Weights of a small audio-text matching model.
Model: 5.18M parameters, log mel input, encoder arch mlp_mixer, encoder norm layernorm, encoder activation gelu, encoder layers 6, encoder width 160, fusion encoder width 256, fusion encoder layers 6, fusion encoder norm layernorm_no_bias, fusion encoder activation gelu.
Training: muon at rate 0.011, 2800 steps, batches of 64.
Data: trained on single notes of musical instruments (NSynth), 184686 training examples, 1.0 epochs.
Rows from block 2 of the audio encoder of a small audio-text matching model, named by matrix and row number. Rows with one number belong to one neuron. Each number is 500 + 25 x the weight over its row's rms, rounded and kept within 0 to 999. All counts start at 0. Numbers have three digits each. After the name is the row's rms in percent of the matrix's.
After each neuron's rows are labels from the 100 clips, of 14976, where the neuron reaches its highest value: "top examples" is what is common among them. Only what is clearly more common there than usual is listed. The data: single notes of musical instruments (NSynth).
# fc1: MLP up (encoder.blocks.2.mlp.fc1.weight, 640x160), inputs 80-159
# fc2: MLP down (encoder.blocks.2.mlp.fc2.weight, 160x640, transposed), outputs 80-159

fc1.412 111:503476529503491459499503483531498516493477476532452478516472531537523453508512525512462523515511523470527451522505516454505537485527465503514509478482499482482476507495478512502488504550519494487469533512488483470495566508455532494463519501
fc2.412 101:521505461491520509488493483513498526464506523489523536468507523482479539527483465495511473484500523499475514490498461511500468578494493518468497483511481498514479477493483532537498481429476526481509491506512487541532451524534495466528448512
top examples: octave 4

fc1.339 126:495486535492460496532517519472550520474526497513477497493504494494444485495538482494519522474497474505461475503461506455557513496518490489555489472464498510497498489496487491489499552501519473508492522551507525506539469502531528504479555535
fc2.339 138:531490473502482464489581457524472485493500488507524488503507493471533525490505529495492534477512515471533523532484490455473499518532504510482459530503500481480514501517497468479470461499477504492515503473527497456493526516553538519489467500
top examples: electronic; organ; pitch class G#

fc1.94 037:505503497528511516485491475495480501536513489494513490473494459523499492465500497537493520501496490500488492513512500494456479500551497492541469538547472517533481490463496536512469486504508486548497466522529507501471497515510535514507466469
fc2.94 034:439478502519520513513556524522523478537506492498489500518504544472490535521498466489502452485502502521530457495495468485522477480460493503492535454518519517494497526522511503481527514554532429498500525480510480536515496473507501474467475557
top examples: electronic; octave 2; organ

fc1.158 092:499527493527485498484496490466511531493489483457503440487474515490461510496504520547504487505503545528512490506534492495488503517496499513497480482478479499524468523537512450496519510515544503522531502502539489505512510429519511510504510504
fc2.158 092:528467464525496502530514495529485492518506502492514526462490498494515514525445478481494461524532460480495488482472479504491474521547472522502511500527484536484534460492440538488501493521469505500488506521454534472480489576518473512522455488
top examples: electronic; octave 3; organ; pitch class: G

fc1.463 126:517497426456488515504497437502475504493456524506519507482501518514473553481492481529509491523529487463481480469510525464482497488500505494510513492490440515516504507480506452509473536514479523485509547532475504511551498519516509492467519514
fc2.463 139:487516518496516457507474499499549535506502457481504481496474495531499518473505506481529513497472499486500502529511472542521499554499505522479485484523491514540479438512524554475549511511476446507466498502517463481477486518511448497508504472
top examples: octave 4; pitch class B

fc1.521 105:525482501526507519484508486492481503476494490495507534496468477464544483448478496468530510531521499483482519475524458515487470508545541491467480502508514477519537510513527493510529442454500440477486515485479498471520544471534529513497465500
fc2.521 097:491489521501508489489493476532542481531526505509519527506512527492471487539492503484493511469497454518450504484482572472486522498433482496483493496465551463464497485476497521487528530482498560506518526534477507505483484503471508456530514489
top examples: pitch class A; octave 5; note: A5

fc1.90 193:534477489514479492538474496519489505491474495509531498527484535463496533478468500529498493541536476464528495476500479487491543485497519516546501516528479527507509439500540457510494473495437491516531485517487478507494475419506519476505556492
fc2.90 196:508513492502465458548470487484556511522506536470497492480514464557518516517515496486508496474508511516483506525493512467519536520514490511452521500502552483503465492472503523472503489504510524482479473545492517569486536557493434566509489484
top examples: pitch class A; note: A5

fc1.197 073:498503484506522503479472515482537509488487500503481442496480485511516503474535520477524503515522513544506465540466523469512496542529514476489507502522535488507467511518496490486488505521507553433501504507456498507497531482524461513500482476
fc2.197 068:499499533519509486529528478536481516488511496504518519515540494505465480555465507507484497511466492464487533507555447565477490503469462506492496506470419528498531472534489524490524477487471494544518488485517489500524527553494510493495474507
top examples: octave 4; pitch class C; note: C4

fc1.256 118:468467506473507460508508511473587500483508498457525489486515517487504479520502486559539485498527491474561452483520515489488503506521494502523510471498529460516485519511471487485546511536531525537477510465492482499476475499482499480466479484
fc2.256 123:532502489505514522502495502511471472503531495529453456485491498512489524544480510492529476525544502480478562493468520488540522483540498503508511494541450522498501486491491485509488509528491462449483504500502537545464506554540488490522473547
top examples: octave 4; pitch class C; note: C4

fc1.554 099:502471517502495460498481503529517518482466523499547488493469494495491514498452493513506501496509478504467540446555459525497483534500505507460545502488497474472471521511529475533506460480506505496512562483497509522491466497469522459442494502
fc2.554 088:507472546531495556474500521487515471503501477477466489470529527498484512471527520490510514566501499494537490534429494495484487502533496468530462507512475566532526507499465487476478543501498535518487457500522484493481517513544473497534480514
top examples: pitch class A; octave 5; note: A5; pitch class C

fc1.411 066:503492454524499484478490488469524519544529502511485532523492505476543510520502442486530526524442502499527479480502482538510483549476506482513501496469469520484487476521484507492484515507521516474501526505502482483495517463492504470499463519
fc2.411 064:496490536458528519523484491518503457459506475499510474511500470534497515461512514498525523479510501531473524484480523512481474461497500505449474553530503486520512504476503523490539508486476479457496493503494502505515469509509526508487490471
top examples: octave 4; pitch class E; note: E4; pitch class G

fc1.205 161:505511500513482431509501495537487459506484567523496539531546484525505514492478482545550490518473470498459498515511517491508492478477495521471488515488512510525503514518490526485447499513496475474537510461474494511504509551529536425490499511
fc2.205 179:513441494508478524484471496518521530486484511534505536470482523489497510486513492492505557480520524493500510485497508481501501527503508488504499465476474507450474495513513468515506511489578511519504500502472508518496479471476485559471494474
top examples: pitch class A; octave 7

fc1.66 093:499478454501473509552508451534495550510537498526501500535512535476513501506520518510491497493509533535491511484520491433507482488528479451494495498527496526518489546449473528488462470496504501494479493521528486505512531493477502507502457489
fc2.66 084:489519501502537482489487495482529485492463505461545510477481468526500513475475433510509501520483502510532484480516495538487517515495489529501513502518466486487498434548549455503527507486488500535501474471504477528491458498521494477511491486
top examples: octave 4; pitch class D; pitch class B; note: B4