{
  "model": "audio-text matching model",
  "dataset": "single notes of musical instruments (NSynth)",
  "train_examples": 184686,
  "noise_aug": 0.01,
  "time_shift_ms": 100,
  "n_mels": 64,
  "hop_length": 160,
  "input": "log_mel",
  "spec_augment": true,
  "win_length": 400,
  "encoder_arch": "mlp_mixer",
  "encoder_norm": "layernorm",
  "encoder_norm_position": "pre",
  "encoder_activation": "gelu",
  "encoder_mlp_ratio": 4,
  "encoder_parallel_block": false,
  "encoder_inner_norm": false,
  "encoder_patch_size": [16, 8],
  "encoder_layers": 6,
  "encoder_width": 160,
  "fusion": "cross_attention",
  "tokenizer": "word",
  "vocab_size": 106,
  "fusion_encoder_width": 256,
  "fusion_encoder_layers": 6,
  "fusion_encoder_norm": "layernorm_no_bias",
  "fusion_encoder_norm_position": "pre",
  "fusion_encoder_activation": "gelu",
  "fusion_encoder_mlp_ratio": 2,
  "fusion_encoder_head_dim": 32,
  "fusion_encoder_fused_qkv": false,
  "fusion_encoder_bias": "all",
  "fusion_encoder_qk_norm": false,
  "fusion_encoder_layer_scale_init": 0.1,
  "fusion_encoder_parallel_block": false,
  "fusion_encoder_inner_norm": false,
  "fusion_encoder_drop_path": 0.05,
  "fusion_encoder_positions": "learned",
  "fusion_encoder_cross_attention_every": 2,
  "init": "lecun_normal",
  "residual_init": "zero_last",
  "optimizer": "muon",
  "muon_scale": "spectral",
  "learning_rate": 0.011,
  "momentum": 0.9,
  "nesterov": false,
  "orthogonalizer": "newton_schulz_5",
  "adamw_lr_other_params": 0.0017,
  "max_steps": 2800,
  "batch_size": 64,
  "epochs": 1.0,
  "lr_schedule": "linear",
  "final_lr_fraction": 0.05,
  "warmup_steps": 140,
  "weight_decay": 0.3,
  "adamw_weight_decay_other_params": 0
}
Rows from block 2 of the audio encoder of a small audio-text matching model, named by matrix and row number. Rows with one number belong to one neuron. Each number is 128 + 24 x the weight over its row's rms, rounded and kept within 0 to 255. All counts start at 0. Numbers have three digits each. After the name is the row's rms in percent of the matrix's.
After each neuron's rows are labels from the 100 clips, of 14976, where the neuron reaches its highest value: "top examples" is what is common among them; "band" is the frequency band that holds the peak. Only what is clearly more common there than usual is listed. The data: single notes of musical instruments (NSynth).
# fc1: MLP up (encoder.blocks.2.mlp.fc1.weight, 640x160), inputs 0-79
# fc2: MLP down (encoder.blocks.2.mlp.fc2.weight, 160x640, transposed), outputs 0-79

fc1.432 166:142138118122158141099097113141069077142109125128179133121153112136096123129135128123136061182145162152113112136136093128129110098145160166112184159139116104148152100144098138162157098110144156148139122124142182101122126166143107101127149093
fc2.432 164:129131186112131166127160099167133147131131138140104101098081153160097128128147138135121170138147099102107164133100170115136144099156133122124097082167144115184132145143171091101126152140107130119147110140105131152100104117096130098087140160
top examples: pitch class A#; octave 6; note: A#6; octave 7
band: 2000 to 4000 Hz

fc1.397 065:100136133148121089141162114109106165139158136162126152114096126116142121131135161152105099109140115155127113106137157143114164116117182140141141121164110139110139133105102122094122106133074133099124151149161088150091123124112156139113119113
fc2.397 066:134096148129140168123118178145152071092139135072120130123107157121105103132139111113179136148119185133156139145096142102108112118172100130110106122103164089096131124162182103114094127128147124137147137111128143107157136122184106139114177075
top examples: synthetic; octave 7; pitch class F#
band: 4000 to 8000 Hz

fc1.558 116:102092158189127140108124141142097118118137103188123144176135100126117110160124152089113163137134143161123098129129126129170114149118090132134112127099135071207107159132124138156101141096130124147110116128154127111128167136122115147099145166
fc2.558 111:121116140123144142142154164141148152120102114135101130113148115116129124136097095111117117125172126109085162115104102140094115126122161076086134125174146161121125163110111100116131126148127113155102164183132118116179089081128127126185101107
top examples: synthetic; octave 7; mallet; octave 6
band: 4000 to 8000 Hz

fc1.65 061:132114119127121133165117120183096147138162154128130126144138130133146164123105090169091127163127110109099116089124120189138171143110184145154104131124137131118125099120178127110148155114156142095140157104158111144089113104148096139142145084
fc2.65 059:126126172161152113117140115130142114092100121134092102125070134168113118155142140075160115099132127140181146172132121068140076100137086096081145169126116156111150159132096135141074110144122147152145129122105118108181147149112150142133133139
top examples: pitch class A#; note: A#4
band: 1000 to 2000 Hz

fc1.472 055:123089091151150144089121102193102131117141125164105111178121135140152159108128085131088163134138133125108082128093158109144130123126120144172158113168122104098136139102070115132124150168102118112140138094140127149140118152121153126106103147
fc2.472 053:145127144116101123146110152100142116151121123099129125103142125167112124137117175139153158113099133086098145126151125112108135134129119096110137121125112190108093122121166106150105174108166142151166127127134122103154138093135130129137159093
top examples: guitar
band: 4000 to 8000 Hz

fc1.613 060:126092155136108172135120119101138124123099153163137125137119174125108125086125148100115174100143110183131087179142099123158157157147080132130141136071138117122149113149131092143142099097112134152092131147128154115140124053109158086094108121
fc2.613 059:134125102128159143086138151138129150136124147105088154167150119161096151189124094190096090139101145058069134107126140126120080118092164145125132095179135143141105135135118141130131152127139136146197140149131115152088153151114114126174144131
top examples: guitar
band: 1000 to 2000 Hz

fc1.160 177:130124140101145124149124113105158104118120117171135148141142094165117116157126104150135119125141161153122216126117119105137099153102170097124122114138121106168172101136099157149121074105141213133165133115125128154127152091159127110110107126
fc2.160 197:118154131153154096126147127111092155090143113122146119118124118137122151105171119162144100104139111103142139104114060172124143115125082147106109123121120159138141116127150124125134101139086098093160128142170101146145120124121149081114167083
top examples: octave 5; pitch class B; note: B5; pitch class: A#
band: 1000 to 2000 Hz

fc1.609 167:133148118096121147111110126144091064147127159125134133107119127158070144166154145150131169145090095152111112134127109134136066096156116150148096129153162121176138087172101137154124129110122114159112113154143145103077094128130100130095119141
fc2.609 155:121142131145110128144110128140104119124142106171146107131141114112145148101098148102063147110188150150127140120117112143145161146139165119091132099107102125132110142127123100114157124111081151130145122128161170128157159129076115186122171132
top examples: pitch class A#; octave 4; note: A#4; note: C#5
band: 2000 to 4000 Hz

fc1.122 094:144127174115136110128137122131140115125124125114075089083161087105150126159172076126178132087113067137095117131160180126106091100098114190158091118114147144116129121111126105144119105137086181144114124111130111135143137089151106127122134168
fc2.122 093:117118096150135171145112121125118121135131154144144158132116104103176141151122176134093121123131182136156161100065120131162166162133141100093129114138128102122187128087160133167136151098127098148128167131097122105111133153128178126110159065
top examples: synthetic; bass; octave 1
band: 1000 to 2000 Hz

fc1.324 086:135160152168113128095101108122102141162149153160116160108184103143124116150126110087114121131085136162150126068142079170093131076136133170143138109122100112139170147127100117102162128095156124130182083093136135118141109156137164160118124103
fc2.324 080:161085111121166135133183164109154093090117088107139118131092118099097115127108123154175147119160120101110146161079148085108117156143162150142119123135144118111111111092117149135169131121125118126122132130113130181080143161138093115103127121
top examples: pitch class A#; octave 5; note: A#5
band: 4000 to 8000 Hz

fc1.290 111:137117102117151104105134133132153105145151131126100143097112090156137121086152105128144108095165130181141109133157115182129129104157167100116104108133115083153177121130121121133096116089115095148129134128131130108185075128140123122159104084
fc2.290 109:141143153105096188158158149130106094106127086140173100133163146116115115166104137154126138186137142096115158135166135118142110140096125149139118173130158119138094125102157145160196136144119160110112097112111123120093177186093099145088145123
top examples: synthetic; octave 7
band: 4000 to 8000 Hz

fc1.247 068:105100164122140149151153150125122087120161107140142101116150166130125123108103122174117115137140103118127110142135136103143134174105166110120074120157131119117138140154167136118125141152080089147136130104116176152135120119064118097127131120
fc2.247 068:116163133165112134095102135176126125160083141104109096172109116166123135121142133098087122126128143124146151127174132152108127109148104093126179134119139137138087143131097070125124140115161197121146117136123137097107121115168128119122077123
top examples: pitch class G; string; note: G5
band: 2000 to 4000 Hz

fc1.249 105:139142131121113159153159141138124124156095161142137096118129120112084110139137156115155076108099075110123146109152129093113121158142108127104113166139140167148124091122103098083161107072160129173122105157128101165116159173149139146099123155
fc2.249 092:120086142164157143137132118154147078145152124152119171140105122141157116087115165167103150060163158137150117122130139201113177147114165126128136094159110085147163136145152152162067130142090104117165125150128108095140108077106123142137148125
top examples: synthetic; bass; octave 5
band: 1000 to 2000 Hz

fc1.578 091:094130126080148114152068118133140144137165107118127137150107111155142150130100117170134137178097126108140175099145088155108140101148127111119094131133124078145108119158132168148133069095144094143149137168100151120133086113123125121133129134
fc2.578 088:127113121137105092148161146154093110152079130144131106112118115112117157105115129134129133105144145135136085192090107102119101138093172152151141143092096150111136143092121118097168143142116176112120158102166131139144152195151139182124121100
top examples: octave 5; pitch class F; note: F5; pitch class: D#
band: 4000 to 8000 Hz

fc1.515 121:161127081119095136158111115141118145111140155116127136137090096148142122088128143150127127095178113119116110130163138110197114162119125128152131155120133122097107121059116131114071138105090125106123146168161146187127088145138167148136134115
fc2.515 122:111088123136137107131108098113112144157153130156084091148114141142132122125133157124099150190113143159119144136098148125125160114119128104147158063108125151128105144157160164178133152188159099154147122120151102104128147119137104089126119117
top examples: pitch class D; octave 5; note: D5; organ
band: 2000 to 4000 Hz

fc1.111 068:095147100117105154107144171126143118131150122118108086127171120186180133119098109127130107111153132137132098117159078118140152125199102129129170132133118137124121115119119139129127096122141157163136157061096094097155092085122138159099143110
fc2.111 065:112143137096155139108163106108115164134113136118123130124097144068106150127126108158107130156111131124157128128125159133101105107135132156147130129132146108188125134093144131112148149145152088125098101164152159176124157174145120088126145129
top examples: octave 5; pitch class D#; note: D#5
band: 4000 to 8000 Hz

fc1.2 132:146080130134081142143127098132119152116107142099122105140095103164169127108100147121152139147150105143102126123110155081093141139093132154112139141092168161156133129113200099138109148148107159127083138120109111116108101114145107150115166118
fc2.2 121:139136093130162126122094101067140161171156153124156122132147095148116134142169100102130166130129109099147143115147137154168155134100106045102107129171135109085145137146105123111128116122112110138139125113151100134158154135118140123157091131
top examples: octave 5; pitch class F; note: F4; pitch class: F#
band: 4000 to 8000 Hz

fc1.444 055:111144098092155163119153135133098118125127120133094089135118099078136122121151090142127084175125102076093147103146096169101145120167120133156126152148128136113135099118039134128110092095157094120173130119122158119127087165153143123114140161
fc2.444 050:135069182148128092133125149162133127176132097127142151130126123143124126103094159142146180125152165159167122120081120115153116100127169122134141104103115064113124140126141139119129157137129183133116108098110147135145159104165126149137155102
top examples: pitch class A#; octave 5; note: A#5
band: 4000 to 8000 Hz

fc1.400 079:152085145097148121105184123176119112138105107131112118114079102102116132126117113120144133155090128161107105166123096141128082144135170129156084125131097100142159148126119117079136141139133085180134127092124110168105094121102128112135132155
fc2.400 077:141158122152124146146108151065110103071135132143148120124171115179089137134124136139097123127151106073149161113138161104118180086118118098120147168166134131141091113115111113180150133116104186058108118155124138120098169149134130127133141098
top examples: synthetic; pitch class A#; vocal
band: 1000 to 2000 Hz

fc1.105 165:096132166107166169107152153116112132178120169124106166165108137141129152113137125146123159113163144075136145119147143142148073124121158132108104114125157146156161103136128102138174099110142147120131106100116110124135109115154108166096106140
fc2.105 171:126123111128120091139137126162134133082096151137119123140139153085113141108155133129172117089154121146152132126073068103112119155164145106122081097103122140108154111135143124124116127103074143191121150124119145098113136160161176123117115138
top examples: octave 5; octave 4
band: 4000 to 8000 Hz

fc1.327 114:152141153134141102151180114121126149100156134142144160121110133132115109103178080128102074124155138123128098111132156143095138113154183053097126131141113163106118151146142102153136135096148090116159169149152117112126109115121107175111150117
fc2.327 102:125112129144095154092080153181117139134127124107122105145117149148119136124101193150145193141102147139162125103114105107133088144075083135151118142108167110127150140093146144125138139109108141144128103145103125113122169140188107078103109102
top examples: pitch class G
band: 2000 to 4000 Hz

fc1.289 101:147152131172128068138137132133136122129145177134138135105097156137128170143128105126139138125164093168131115154138103139145142115119169119147103153127113123125148075106097156123120140145056158139093110116150093096117120088122132087156107164
fc2.289 096:138140113119127159131138113138104130137161133148149129126133138153126120124127122142075091131094115120145122112079131108105148135143100135065172144149161136168139154144138115153125142096157147167135146131096164126154136174108092129102189112
top examples: synthetic
band: 4000 to 8000 Hz

fc1.12 119:107136112131151133161112115160114132082162130138133063175141104146146145120091137135109150111095195148142138121121161115154113139113134136139103161137134113172127136119149130118111138165134117127106121156147165117112104130096100127168162149
fc2.12 121:112133126144152095132139060124126093164139136142115118099134131127110108133137119102150105148179093110139110121131096141129187131125121109131161139081112136078079121178165093142112149120152142125144122122113106150166125171133147129142104120
top examples: pitch class D; note: D5; pitch class F; note: F4
band: 2000 to 4000 Hz